python train.py --arch="resnet_bottleneck" --muon_scale="original" --nesterov=true --warmup_steps=330
Rows from block 11, named by matrix and row number. Each number is 128 + 32 x the weight over the matrix's rms, rounded and kept within 0 to 255. All counts start at 0.
# convs1: 3x3 conv (model.blocks.11.convs.1.weight, 192x192x3x3), inputs 156-167, a 3x3 kernel for each
convs1.161 [ 87 138 122 156 129 151 143 113 113 111 133 108 146 206 123 148 145 118 132 143 131 114 122 126 140  98 141 155 114 172 147 109 135 163 152 149 131 108 105 130 108 114 122 159 154 109 138 136 124 130 110  91 100  98 108  93 105 139 119 103 132 129 108 160 162 139 117 187 131  81 150 110 147 105 159  91  81 128 166 139 147 108 125 111 106 146 119  92  89 125  96  91  89  87  81 100 107  57  87 120 138 107 125 126 125 102 134 125]
convs1.162 [134 142 150 117 132 118 119 151 130 127 137 123 153 175 174 187 166 137  41  54  41  96 113  95 147 159  94 130 124 120 131 111 130 143 126 149 136 140 161 102 113 146 159 162 186 143 172 107 156 186 146 125 136 143 114  91  91  83  91 107  77  93  93 147 181 153 183 181 246 206 234 229 129 127 113 113 116 110  82  91  99 101  66  82  61  70  64  66  70  81 145 138 102 166 126 162  70  89  79 148 123 164 142 115 144 165 107 120]
convs1.163 [113 124 141 157 161 117 170 183 150  93 116  74 106 120  92  93 102 117 152 143 128 142 138 162 126 113 119 163 158 194 142 128 137 146 110 120 118 134 137 141 133  89 102 134  98 178 194 218 170 157 138 102  60  90 127  91 116 117  89  98 139 126 130 114 130 151  94 139  63 145 134 124 159 165 194 195 168 186 168 151 198 120 129 117 129 119  97 138 133 137 136 158 167 156 140 158 104 190 178 101  99 117 138 123 159 163 177 166]
convs1.164 [130 132 135 115 116 129 127 112 123 120  99 150 144 139 154 187 186 195 154 169 188 212 141 166 199 188 159  64  94  89 115 109 113 116  77 122  99 101  98 101 162 130  96 137 138 186 183 168 155 146 136 102 155 135 170 197 166 151 115 100 183 169 158 128 133 109  70  73  98  73 121  58  81 110  75 103 113 100 111 102 122 158 138 159 125 119 114  87  82  95 104 123 130 133  86 139 136 121 155 148 171 152 134 116 103 150 150 139]
convs1.165 [ 67  89  86 124  91 111  91  92  71 131 126 127  96 136 120 169 159 155 107 115  83 102 115 101 150 142 104 161 194 144 171 164 169 135 138 140 106 131 129 154 148 156 146 160 153  98 126 104 164 123 148 199 152 172 179 158 164 145 172 159 125 146 113 124 120  93 149 146 161 166 162 154 171 103 141 174 116 156 173 171 171 102 104  94  72  88  69 111 119 103 106 102 102  82  94  84 147 135 151 163 158 135  79  97  58 152 102 106]
convs1.166 [ 92  90  79 104 119 150 159 161 159 166 217 165 103 120 114 107  99 108  89  77  77 152 188 100 190 168 151 141 123 149 138 102  81 116 112 105 142 152 138 152 130 122 123  77  68 172 163 172 138 150 136 104 102 120 128 124 130  99 110  80  88  71  77 141 176 124 172 153 148 225 239 255 111  83 118 137 161 114 144 151 148 110 111 109 125 125 155 154 167 179  46  46  65  85 124  93 115 140 136 138 127 170 118 109 171 127 134 152]
convs1.167 [119 156 127 162 176 173 204 198 175 108 132 110 108 121 124 132  92 117 128 134 136 177 127 128 144 159 130 157 141 148 113 108 142 142 176 145 133  91  99 154 116  94 137 120 129 130 139 152 139 111 143 144  88 144  68  48  52 127 121 132 104  96  80 120 120 129 107  98  94 111  95 111 126  87 108 120 117 122 126 138 137 155 134 148 149 173 156 126 165 112 113 132 122 103 149 125 102 104 112 142  91 135 161 134 160 115  88  80]
convs1.168 [122 141  72 118 141 150 126 149 135 165 156  33 118 117  82 123  88 151 162 186 132 132 110  81 111 115 106  73  90 132 106  74  96 106 142  86 105  73  47 151 155 119 163 156 176 112  99 110 120 143 143  86 165 139 110 121 126  98 111 151 145 121 177 120 121 147 138  78 138 130 139 138 153 151 187 165 160 118 160 174  73  96 111 115 136  96 137 141 174 124   0  93 255 147  16  89 199 159  19 128 136 109  61  97 137 116 156 111]
convs1.169 [ 95 101 116 120  87 110 124 119 117 149 152 161 141 163 162 127 128 158 146 127  97 141 183 135 153 141 156  97 111  74 129 154 140 146 140 144 108  93 116 133 119 134 139 136 138 116 105 138 211 166 197 199 186 191 136 138 149 156 121 171 133 127 153 124 145 157 147 151 111 141 147 157 142 133 146 136 157 141 123 157 139  91  76  70  86  82 111 144 134 148  94  73  80 120 114 131 130 164 185  98 116  77  98 128 107  90 133  86]
convs1.170 [ 51  12  10  77 125 106  99 132 106 137 126 127 135 129 148 153 155 164 110  98  85 110 108  91 106 159 143  65  88  87  81  70 128 132  80 128 124  99 147 160 179 152 210 209 179 201 198 170 147 114 167 177 148 137 173 145 194 165 109 176 189 158 196 186 164 171 138 139 130 147 114 130 106  83 126 125  87 109 106 124 115 156 161 199 146 105 130 132 103 128 110  96 118 121 106 141 162 135 137 124 125 109 170 116 133 163 178 202]
convs1.171 [136 122 137  82  90 104 118 132 149 117 100  90 103 124 113  94 125 118 123 115  90 114 148 115 129 138 144 113 125 107 104 129 105 104  90  86 138 155 198 120 141 136 154 134 141  93 122 118 154 150 101 123 104 103  76  44  57 118  84  69 172 197 204 164 177 155  71  83 116  77  86 108  97  96 141 117 104 119 102  99 103  86 100  82 127 139 106 101 138  95 169 189 159 128 167 167 138 174 148 128 162 142 132 186 176 127 186 122]
convs1.172 [127 134 104 118 137 111  65 119  79 155 145 164  91 103 112  51  69  77 136 139  92  92 120  87  96 117 121 143 133 137 143 125 148 137 137 132 182 180 190 160 118 146 122 104 153 156 202 193 196 156 151 129 100 125 100  92 123 134 133 170 141 107 117 157 110 117 135 117 130  82  74  73 118 116 158 183 152 216 169 155 146  94  86 110  60  77  74 140 103 119 101 123  74 136 108 101 178 166 183 161 134 162 139  69 124  91  55  50]
convs1.173 [133 136 135 130 158 104 171 162 163 105  44  58  83  73  54  93  80  70  95 132  93 134 164 120 136 139 147 128 134 123 105 157 110 130 117 117 169 125 136 164 101 116 166 124 154 149 130 144 145  83 151  62  67  73 164 165 137  77 141 126  26  92  55 153 149 115 132 117 119 138 138 142 122 145  88 174 147 165 176 136 154 133 129 109  97  92  79 126 139 107 112 109 117 141 151 122 126 109 133 127 118 120 102 114  74 101 106  95]
convs1.174 [ 86  73  66 149 120 143 173 136 143 160 103 120 140 129 120 136 186 128 126 118  77 100 110 108  86 106  72 172 166 190 133 132 132 109 126 133 103 142 114  92 152 112  85 105 106 127  99 118 144 141 162  93 125 112  82  71  95  80 110  97 145 127 120 127 123 132 206 126 181 146 155 166 140 158 124  89  93  94 153 117 111 100  94  75 133 101  99 126 141 136 100 121  82  96 104 128  87 112  94 158 111 147 161 122 137  74  61 106]
convs1.175 [ 94 114 103 134 158 157 119  81 101 174  99 172 116  95 136 129 116 119 112 136 150 107 124 139  75 121 115 103 162 155  98  99 141 124  84 101 209 176 136 150 154 116 205 159 131 111 123  99  60 102 107 125 135 134 106  66  67 100 109  87 107 133 120 124  89 114 134  77 116 127  86 127 140 154 140 142 149 108 133 133 112 166 182 164 153 162 145 141 157 146 150 175 126 162 173 166 120 100 113  90 104  96 140 123  99 146 132 161]
convs1.176 [ 64  83  42  86  98  93  74  60  61 137 142 156 138 141 102 108 109  88  89  79 100  90  85 123 123 112 121 134 135 125 105 117 100 106 119 127 113  90  87 106 123  98  86 114  81 172 150 153 119  71 128 184 121 116 203 153 198 157 134 156 146 143 148 117 101 105 104  86 103  91 127  83 179 144 173 139 147 145 207 223 194 126 130 106 128 122 126 118 108 116  98  83 109  81  60  97 101 150 123 132 115 116 122 106 122 118 120 150]
convs1.177 [112 132 134  97 129 129  71 128  79 129 116 143 153  79 163 183 128 183  86  86  82 132 151 130 201 194 207 138 161 147 129 121 101  80  75  92 109 100 120  83 125  87 152 151 103 155 157 158 102  90 126 122 101 117 114 126 108 104 128 104 121 121 116 120  83 132  87  87  99 116 144 125 148 137 154 118  95 156 161 129 148 132 122 139 131 150 125  94 104 108 135 151 164 130 128 141  89  72  74 128 136 142  87 108 110 108 126  81]
convs1.178 [ 80  48  63 118 132  87 140 170 134 100 101 125 164 153 120 169 190 171 134 136 120 136 133 155 132 146 123 139  99  93 141 121 124 153 136 145 138  86 106 143 140 124 147 193 212 127 143  96 137 172 114  56  66  77 131 134 197 173 143 193 166 164 181 164 101 186 183 157 170 149 114 143  99 136  84  77 137  86 105 116 159 138 124 134 176 166 155 141 143 154 144 130 100 137 166 134 122 145 126  70 136 122  99 124  70 126 120 146]
convs1.179 [145 158 169 132 157 145  94 152  94 117 161 116 157 133 193 134 116 127 105 120 112 138 146 168 143 156 113  76  43  76 110 114  93 108  80  84 138 187 120 126 124 137 137  88 108 148 167 156 147 131 167 152 130 158  86 127  89 101 122  67  60  81  73 171 176 189 139 124 170 140 111  99 108  79 115  99  74  87 122 144 187 142  98 147 166 106 133 153 135 150 194 193 199 181 148 154 138  86 124 174 182 169 131 132 107 128  97 132]
convs1.180 [ 86 112 141 110 141  93  82 100  93 201 179 160 207 190 210 138 154 129 105 110 104 117 129 140 117 135 140 153 120 129 136 128  98 127 100  96 115 135 143 134 142 113 103 101  96 174 138 144 150 116 118  84  37  73  92 117 152 125  99 139  99 110 121 117 110  79 126 144  89 127  97  99 141 168 172 147 159 187 169  93 127 140 140 103 108 151 144 112  94 135  67 124 107  83 105 121 117 121 125 113 103  98 128 170 117 181 179 176]
convs1.181 [147 154 158 129 137 114 113  92 107 150 138 143 177 152 142 100 108  95 154 130 132 144 140 143 144 162 146 203 182 193 159 124 165 156 137 140 140 159 171 139 140 119 145 177 137 116 140 147 106  80  96 104  86 129 175 122 133 124  75 133 163 149 173 105  81 113  79 135  95 100  92  89  95  68  98 121 132 105  54  71  88 183 168 152 116  92  83 129 122 120 122 138 104 107 101 122  96  91  99 196 194 220 129 153 175 128 163 188]
convs1.182 [105 101 105 116 119 116 121 133 112 150 153 168 218 175 185 169 192 190 148 153 178 120 124 149 100  87  85 106 117 136 126 111  89 118 131 121 140  91 108  96 112 142  90  99 102 101 115 103 156 175 126 151 173 140  87  87 118  91 124 151 149 147 138 121 162 134  94 149 106 133 123 113  76  85  91 124 127 101  85  67  61  99  97  93  81  61  99  88  78 111 101 117 122 110 109 108 160 132 138 132 141 118  97 134  90  46  87  91]
convs1.183 [166 169 139 151 192 137 130 178 149 134 150 136 165 204 152 194 236 174 109 130  77  98 116  85  92  67 113 139 138 147 110 108 138 129 120 135 178 169 167 148 146 142  82 121 163 107  91 126 113 116 109  81 129 128 100 126 107  84 119  97 111 106 100 131  82  82  88  92  92 128 120 131 123 106 115  98  93  57 102 111 104 156 134 159 101  77 142 116 106 135 119 134 150 125  64 149 102  85  95 140 106 123 114  95 123 134  99  85]
convs1.184 [142 108 155 142 141 124  95 116  96 173 195 170 140 139 112 151 139 123 110 111 115  85  83  89 141 170 151 124 109 122 187 193 153 110 137 118 125  93 132 112 124 151 137 151 138 113  87 117 122 139 104 142 136 146 141 132 145  94 115  86  84  93  75 151 186 143 138 118 117 127 111 118 167 140 138 128 117 118 123 159 114  83  83  69 120 105 104 124 112 122 134 118  91 126 137 134  67  94  66 110 134 150 138 152 119 109 106 154]
convs1.185 [137 187 128  86  78  84 110 125 135 125 128 117 117 181 167  87 134 141 112  94  94 110 178  84 119 139 134 181 141 123 128 122 148 123 106 102 199 180 140 178 153 158 153 174 146 104 119 102 109 120  73  81 108 109 165 116 190 181 123 148 185 123 101  99 118  71  93 145 125 156 203 147 212 150 148 179 102 140 127  57 103 134 120 109 133 198 167  81  72  93 143 146  88 158 122 109 100  91  94  93 115 131 101 144 129 117 134 131]
convs1.186 [172 159 188 134 139 141  81 104 129 113 125 106 102 166 105 110 134  94 142 156 127 165 174 157 117 104 109 139 145 137 135 140 126 111 127 135 135 159 182 137 146 124 114 144 133 128 133 132 125 126 123  97 101 135 186 179 155 167 130 138 137  98 110 197 165 160 117 120 125 102 112 100 126 162 140 146 119 110 130 120 114 105  94  99 124  66  85 136 123 115 118  67 116  86  74 109 115 106 142 151 151 121  96 101 112  79  45 101]
convs1.187 [143 134 113 116 149 132 137 125 125 148 105  80 189 140 130 147 133  97 175 125 113 148 148  87 152 119 109  72 144 230  96 160 189 115 141 161 163  98  88 192 157  84 196  78  91 136 108  99 170 130 107 127  96 157 136  98 129 116 115 114 121 123 106 107  90  91 113 109 111 106 109 129  87  95 111 128 113 171  87 115 146  89  96 202  74  97 166  78 115 164  85 123 122 119 127 167  59 128 159 185 189 153 150 107 141 149 110  79]
convs1.188 [135  92 111  96  83 103 125 101 108 121  67  96 118 117 116 153 173 132 121 108 134 147 134 107 104 105  88 100 110  97  90  98  67 119 127 144 175 129 100 147 129 128 145 141  85  92 100 111 127 116 103 116 173 109 141 180 164  92 146 128 123 151 163 131  98 157  99 129 108 108 116 127 160 152 151 178 169 154 144 134 110 125 100 115  95  99  99 125 145  85  94  79 109  95 131 104 123 146 130  91  71  47 109 121  93 110 121  84]
convs1.189 [168 165 173 143 118 117 108  93  78 126 150 121 121 153 123 159 164 143 155 207 163 140 139 190 171 171 199  83 124 131  84  97 101 157 166 154 173 155 211 109  69  96  66  62  79  86  96 105  98  76  55  81  79  81 105 119 132  67  93 106 126 139 124 111 120 151 125 128 132 123 123 107 128 120 172 142 115  87 144 176 155 166 154 178 163 166 148 136  99 118  49  39  45 127 127  96 167 154 126 176 151 188 133 111 140 165 159 161]
convs1.190 [156 180 164 145 119 134 141 162 161  41  52  78 105 113 130 245 234 232 148 147 105 154 121 145 173 207 169 199 174 197  88  72 106  86 102 108 124  79  92  94  79  90 144  91 125  86 112  82 103 120  99 107 133 132 130 150 153  61 106 108 143 163 150 169 124 153 179 107 162 151 135 131 118 121 108 136 146 119 163 185 190 152 156 142 130 166 133 128 198 181 132 109 116 142 145 132 118 125 137 166 152 198 107 134 160  81  75  63]
convs1.191 [156 132 124 136 146 127 148  87 138 179 134 139 120 119 124 171 131 114 161 136 152 140 169 133 174 130 155 119 125 114 126 161 117  95 100 134 106 138 127  87  69  64  88  71 104 105  95  98  86  96 115 130  96 169 168 147 157 134 119 117 179 226 158 154 151 158 132 152 144 117 105  96 141 113 150 140 130 140 146 123 118 128 131  86 124 163 131 138 131 125  92 103  96 156 145 102 162 129 127 130 152 105 109 137 114 123 106  92]