config.toml
model = "image classifier"
dataset = "photos of plants and fungi (iNaturalist)"
train_examples = 90422
image_size = 32
crop_scale_min = 0.7
horizontal_flip = true
targets = ["species"]
num_classes = 500
arch = "resnet_bottleneck"
norm = "batchnorm"
hidden_act = "relu"
depths = [5, 5, 5]
kernel_size = 3
stem = "single"
avg_pool_shortcut = true
dropout = 0.1
widths = [192, 384, 768]
loss = "cross_entropy"
head_dropout = 0.1
init = "torch_default"
residual_init = "zero_last"
optimizer = "muon"
muon_scale = "original"
learning_rate = 0.013
momentum = 0.9
nesterov = true
orthogonalizer = "newton_schulz_5"
adamw_lr_other_params = 0.0029
max_steps = 11100
batch_size = 384
epochs = 47.1
lr_schedule = "cosine"
final_lr_fraction = 0.1
warmup_steps = 330
weight_decay = 0.03
adamw_weight_decay_other_params = 0
Rows from block 10, named by matrix and row number. Rows with one number belong to one channel. Each number is 128 + 32 x the weight over its row's rms, rounded and kept within 0 to 255. All counts start at 0. Numbers have three digits each. After the name is the row's rms in percent of the matrix's.
# convs1: 3x3 conv, stride 2 (model.blocks.10.convs.1.weight, 192x192x3x3), inputs 24-27, a 3x3 kernel for each
# convs2: expand pointwise conv (model.blocks.10.convs.2.weight, 768x192x1x1, transposed), outputs 210-244
convs1.42 103:095110137096078114087085110207149081190164161153206142143094131107111158092134122149154115111136077192185124
convs2.42 096:160159215122130110135073156156153102110123125105139128136101118133110067128119120178158102143168105190102
convs1.43 101:055057013093090118148139134179198230150194186131093143096068107102085105153126108191212229108121112109100076
convs2.43 098:071161106135128144129233176156096110109164128114063140164174098123101108111062158084097117154081150110116
convs1.44 098:128178098121130105089129031203251172165150118182095075142116166163105136138097133129120112114105145154096156
convs2.44 101:125094214146129119135077118116171111066094134154126079151091126110129129132106201123092086145117095131150
convs1.45 106:111169171165130188125177160091106088210154090153172073168171185133143128098102127138154150166098114189211173
convs2.45 094:098166095114129087075134115148184105145125079082138185089136118112114114137114170185063152112150143099172
convs1.46 099:137153112164150179168164149072135121126082140106151174134072060164130125113155134099091051079158136122158179
convs2.46 101:119081134106184141160124207121115180087127170149133093180096132125166136060106138116141172128180132116158
convs1.47 103:155130157148129136105087138192188176123178120120138118137170155140108128182169129137160131133113142109106081
convs2.47 099:154104162125128102045085180123136158151113150165172136134143100168154177122088093132195102152143106107101
convs1.48 097:112111104069126113104199157118096098128118128094091102069080118120116120097155136144147181155176172125163143
convs2.48 097:117074127072088084153105104127152161177118150104140124171164066164143097116151090143086084147045100132151
convs1.49 100:122060094102118159137096110105132145144111147101092087147172184170139187189083144210190192198147094154139133
convs2.49 099:125017123097127076091145155177131071154166107189069121111102136176080118146118155145193154145133161158171
convs1.50 103:135098159102090139127167157127056079123136072074109132095140118118134127121130128172164169164107148136091128
convs2.50 102:121090132146133127096102143100122113128131094161138154152101091159107086120157163145160129129090072070181
convs1.51 100:134126143142075140131175154168159179158177117141131143127159151131149161104118180115141177120176163147149136
convs2.51 109:133095104206120152162136143148151099120149093085177095160097165107151056093124166125120133109138118070128
convs1.52 100:116138099128106154133155152165166167160139174150188189106058080080097116081104102161176133151164165138145164
convs2.52 108:132158107090078163151117116133152156189121157160140130097169118106077112137101124140107146110111160189114
convs1.53 099:100092074094089081143163104080116088074108118076085109121133147118126113082117086150168199053128129097150126
convs2.53 095:138103161112149093114103109155152104146143105180121168176141096144160136092170098131118150139145131044125
convs1.54 095:166170156164134129159151094140160161172078123089113125141075127082090116113105091120101101166175144156147199
convs2.54 099:085159215143078134094102206131146114171165086071177096155169108124103123068148182168101160054088145184166
convs1.55 097:117107078093171129139121111141175196177103172167099137103103135125078094118163133172176140145171146158195186
convs2.55 096:167162134169069255162136113140130099151164094091134141022174149116145141128171126082150133105127126156101
convs1.56 106:146171117095191156134181163114062121101135112127189173169159140152131128181138155226232154168156147136144124
convs2.56 101:143155118134163162171050100114102109094176128205165072156123068128095126137113149108087144137117133085173
convs1.57 100:158159184130148098168152160143163172130138123117145155116099137155109102079108080161151143145123108162142112
convs2.57 104:117090215133139105108108193155148080107170149147184158065108104160171144109117083112159139118133119146183
convs1.58 098:071098086116162141082172137068149120108126102062082074115074059115094111111148132179197142097111086092101059
convs2.58 094:137122075124166095121172112108090077105096125137098084151144081122106085100103181051153107177093096138120
convs1.59 101:086098065064092087110106114094118105113113088089102103092129115107151123102157136210202178193121108110065118
convs2.59 098:068122105122142123193125101106150174162169120115189077112093163175144204170148164150115164122120213114145
convs1.60 101:181138152155163126128119149117191164144125138164156146148125203122134111101103108143120108075099133119065106
convs2.60 108:138104072143138169085196102071141130095093139087183136196118090153128077111130141178112112093118127093101
convs1.61 096:037070091087115095112117101153134129158139100123186135109138118101150130112109125173116143133074090078121138
convs2.61 096:183128154150117084093109097104099132072115091131178112100142148185131111183100111151085117167113184144217
convs1.62 105:069135068095151126116166156144070107147170121112118122136086127095092204135104144102160152152134131150141163
convs2.62 092:106129170095117064050124126120176145151091098105156182115140068079160140150134105180169169131128189123077
convs1.63 097:139127133160122152135115107162115163154149136163105096062050075097048068105107103110107097147173124100135114
convs2.63 098:119202138164161101148140075154120105134116143124132169134175133122134119161124135135111121156173122155140
convs1.64 100:066109136127104102117142126111098132166177179132151130159121163115123144090105148151158154155148117106148124
convs2.64 100:149184067110082179108093107107115153141131130127201118169090202147093024094078149122106127137098114135149
convs1.65 105:149147139139201157143140133108067115103114136162097148114098082104128116187070118131159128178152154108087145
convs2.65 097:132162050133150075057084131097087182105123083188120120144117088117119098089158147195121134161102189147154
convs1.66 097:035088053116128112138118170119121155180213200145095141115077115163137130135175162135188189107122157099136129
convs2.66 105:119159177142161113179144089109128082121092124079121091109132102106199063109107133120110096108159202175150
convs1.67 103:133106138157133120173176128129154152122145118123117148120136148082132129094086091194192177158165176126131145
convs2.67 108:094170120159126127136140105118161063129181144127000119152196115190093143177121097072098116162116177122115
convs1.68 098:178125121105097169105138151140114113121079124154134102102112115112078111085155142204193186213165139189143089
convs2.68 099:138140130137154070154187147176132105151133124130117133111099062121168062103152146120076111129139056125145
convs1.69 102:153112136111083117096127122081103124087115155103148135149157116145129132110128164142149120156158120161159174
convs2.69 098:122124191077105131132120107123161148148168122107136198172101151082124189187082136102089101139169163156090
convs1.70 099:112158143180140121128140084178130138116155126135146116062088134164116110110106108119118104085075116095121085
convs2.70 092:101127062118118166213115078215179183162110159116127138105151091152108090079183117113158145110112187118118
convs1.71 100:159186130169141165171131129134116138112117162106091118132110110157139148142149175114101097040092085060073120
convs2.71 110:092155152172152098111124145118102137063127166160154146140170138145074149115168113083094136115145106135063
convs1.72 099:142130130131090102116135126122121150105120087127124112080050099146099080118155123073097068122116128122168171
convs2.72 096:128128087158206167099151157133157097103065120113111131122114083132165195084160171126114088168143162126105
convs1.73 101:122131102102103145070088164118087121114127106092131102091078086112100086100112120140135153092109117091063105
convs2.73 108:110153126161046105150107118124124115155168125154101140176201156099162163087101174107109157195127119111150
convs1.74 102:088136073082072124104096098169121147154188163128149125098056034072165122114122117171146092116079068107137108
convs2.74 098:114140075183054139069133155143157149149172153139183109138146139129127043166117139140129069197126180045132
convs1.75 104:130114136179076099128162121073085066136121139134127161123164130139106097131105129125073068100113121106114156
convs2.75 097:119162073118135103157143109152129179194121134110172124137161104151129180103114164164103116102106205091186
convs1.76 101:111123106106168153089157169113083124136090093158147153072046063069052071081095106183181230149144197112146202
convs2.76 107:100143187084244206144140158166142085132098148101136141160128063128121152120119146139164139131082122155142
convs1.77 104:153137094080123106113146149079093130101139101137171172146138106125143109114119094157157141154164111112152110
convs2.77 096:104082136106117116112079148116077153087203153126162134168179135133196121129135064192116107159126107063143
convs1.78 101:104143096130129132131149165104103155148119132076076091044047078081104061117160137096091081102119169116143145
convs2.78 095:126175102131116144128168150104105084127103132217132103164107144103068156139119047116094126137167156143124
convs1.79 108:055147138064139127094040131074095138118121112122125134134129136104116132149132139122072119159091096175170087
convs2.79 099:125120176120123104158148056151186138160119156091172097140150102102125165130156130138128150094132103127171
convs1.80 101:141158146119147131090147151099126097106086097134099073127105166153124200108174176115115102172146114116101117
convs2.80 096:140134077123092142163146127155163111111135160144183145196123111153158151161128120112130155116163121146117
convs1.81 101:135131115149132125127134120156162101123113119117158159140099074104102092156132166121105146139122117099130108
convs2.81 104:164144105134160144116118161163121149147096119161113137076088155165119220140169166142168124119160100224086
convs1.82 097:069099094098166141128158135157135113095082079102093166117136109112144124104136058163152177139145105120128108
convs2.82 097:143139145127102130079095153154178103136125132109102153102211101165115094162161107141139142093107114158127
convs1.83 102:174109158172143136162165129097130104077118090105110130178165176184191160176150152133110068130109116115161177
convs2.83 101:144151132133099152047168169095108154107156128063088141100099137083187115174099120159103133101164147147102
convs1.84 101:124124122182126109118128116099193195172152161113080113108145140135073094121119112192171132119095093123143102
convs2.84 095:113079087107151116107075178144096142148138147157166108115102127104162107150107107115080133091117085177117
convs1.85 098:117107164137143197138147166180135123205160172147170167088112107079139147121154103062092076066093094063088064
convs2.85 102:118126149125151081162179130115173155112147051127071098084154133103077080141145107146108119142108103107123
convs1.86 096:063066062102114116115111089162193163150144131151122154074099105098080085083072083169144109114134128105092083
convs2.86 095:089117052151092139144213081132130118165132090147123097151157176114133135106112137121145153150155092122104
convs1.87 100:127166115068086125095119132168113065088168102081119154146112141108114155126143126110138130093166158070075103
convs2.87 097:096063173089109124159197128134085182152127119163086109186107105089172107119140065156136102172155141103136
convs1.88 094:171231160212144148114174149089129130149114112168152171109123121145133110136091107051126108086122152133124167
convs2.88 102:117125055147121088173169076122130205079112111103133063108104134131142066100112114165116108169130133114112
convs1.89 093:146130110133128115138126098169203186186133152148125125216217211211169127228183146167163135154142186193183219
convs2.89 106:087132172125120154138184090139152104187155106104130137087146123152102140105163135114142144131197134133137
convs1.90 098:153138140145101143125103104140117087098144139121116117153168157124133118115122099146123113159124172071102111
convs2.90 095:145187175112205121151097124137085069122128149150177152138109120120148133121109121133128120109100118163076
convs1.91 098:103143132145167165152141156132184184149148197140106127125125140145117123115071086108085106094084126065122120
convs2.91 101:059099138132176134141066163108073119127102114160138157083198105145138125131155119162128137122118137151163
convs1.92 100:069077107084135129122088146145127153090113161138135109117116097107094097118095148111043128097119127176159133
convs2.92 105:148125099106111152109166108161098153193163096231143184150116120151129120057126185153129087126120109129158
convs1.93 097:121140159128156151168135148191166255231184187180126071129114113079106133092091151116068104112109150121084109
convs2.93 100:142129053089165148143255131131062203168154138095084093129119152099108140160162116118155152118139088119190
convs1.94 098:162207162124164166089167159068096035088094123078116113162158201182115120118116077127120139170153145167156145
convs2.94 096:130124160099079139196067121189097111066077133107185113125194166084127142184150077106151155110138153122150
convs1.95 101:111107121166134146159174146149152092203101157199226122159126143152132142121156093147106125122139156163185190
convs2.95 099:132167133141110177186187144080155100140113106052132102184118137161097175077148174109151110130150148183125
convs1.96 105:138151125112134114155143099159173149123161136103119126080092096055079095100156158127101127123142081124044049
convs2.96 099:067130098097152160142088149170113129128137122114090147065135101172113107085072078116128136092129175160110
convs1.97 099:198171251121111177151106107127100086064151087050102087195194223240150144192154144082090066098105077128119133
convs2.97 100:214109094117115134060084111067139131121116124161137141152145087124202124092144154107131139098094131102144
convs1.98 102:103104100074112109122097145127158129133107107054101086140113121124105113139171165120131154152204182129119130
convs2.98 093:151156099121165124127153069151133119111060114078184113121144112163124110110121127122145145152152161124125
convs1.99 101:122110080121174127179169143092107124105097142089142126154126097136174109102147123105128103109116105153128121
convs2.99 106:054065000125208184145151152163122192117124142144030131105128132136151099091139063222150105127145151076136
convs1.100 105:133168116150116144176116119120164128146115110142133093152136131137179078136124099164146121168127146138107117
convs2.100 095:183140192098108117064055106152116127162134121151129103176101086151109084116105101189229126125129081158109
convs1.101 104:140107112086156112124140093069202133098135157096084117101103053116138098149151098131098085131097052101140118
convs2.101 099:179117246154103092134046095146101170118097147131100154157125158158113149125122117150106112139104141176133
convs1.102 098:155222231164162141131147115129088107129109133147095107098120184106139149069083090130096079159099128158161135
convs2.102 102:128110162077160101139145147152157091198103122131128142112094118098211125129112143141182049104092107117130
convs1.103 101:030069079034090051084143077118146092118107126133168214155159134133128134093119106101061112131105129124155126
convs2.103 099:170077130098165125145089109137123139130122141155135077096069122158075167165095129202136117139115102134106
convs1.104 100:110134126106107087163150102159135121136101152096072073129148151149137112096114096124136131169118141151165160
convs2.104 099:160116114157132056136165192167095196120114118085101135173185158128139123159165133167161062110118132069183
convs1.105 099:126127101065125100106129165122136154085095094114095168113096143086056096132139173130088096132107088127159053
convs2.105 093:174132121086138126050121177113114087149128139096106117087110170152135095102159157111212060094144119161116
convs1.106 097:142157121094156114145162176134139150115141134118126110080104080075099137126091114097083102154167128102121142
convs2.106 100:141181126174150109101136129185135153178140125161167098112069150124133108186055082137122106106160117181129
convs1.107 095:083094032065089064111099049099174103178102064168132143109157140143089154107121109129091087138158106159151105
convs2.107 098:122137111101141084185072137127140147159106137119168058169093126118158168103138169123160082146174151216126
convs1.108 095:069120109133098117152085146137056085048056106056098140092145097136152118120116093109108120125119148117119135
convs2.108 104:134149098074108096131094135112094095130079169098135143122181153123175124134068147135117116165115161100075
convs1.109 101:117133147161091180068110111181162119205174158208207183097105109091109137071107122177194126169194152214138111
convs2.109 101:174070111156120149189119159108189116123092108130107079171094184132119179164052142104106134096086101138145
convs1.110 101:139178163140095115152103172125102113127143133141075132160156135129185171078103072133153132103169128113099143
convs2.110 100:140141120172170091105127097127099223186132128134137115114095113098090137058175083142154109100150090160133
convs1.111 097:155132151149147155140158150181177159192166136194153119133142101143139112157176147156162129170169168196207159
convs2.111 095:114111153152136117159133132134063186088168121142141083159162140089118186169160158142072098135152102212061
convs1.112 102:218244232166155174165074105153171144162142092084076045208228218111148099129131092137075104105108096202135102
convs2.112 097:178065092101098126175121084083123153096112149144124146141040121145093131050165099168132153126119110117115
convs1.113 100:070120137078118091097092136105088111044133154046125095128163134085105123093093077096047058119132140130125177
convs2.113 097:109147051154084128123203158095088132051151182119053091132119108134077190111114043095096100137090110119127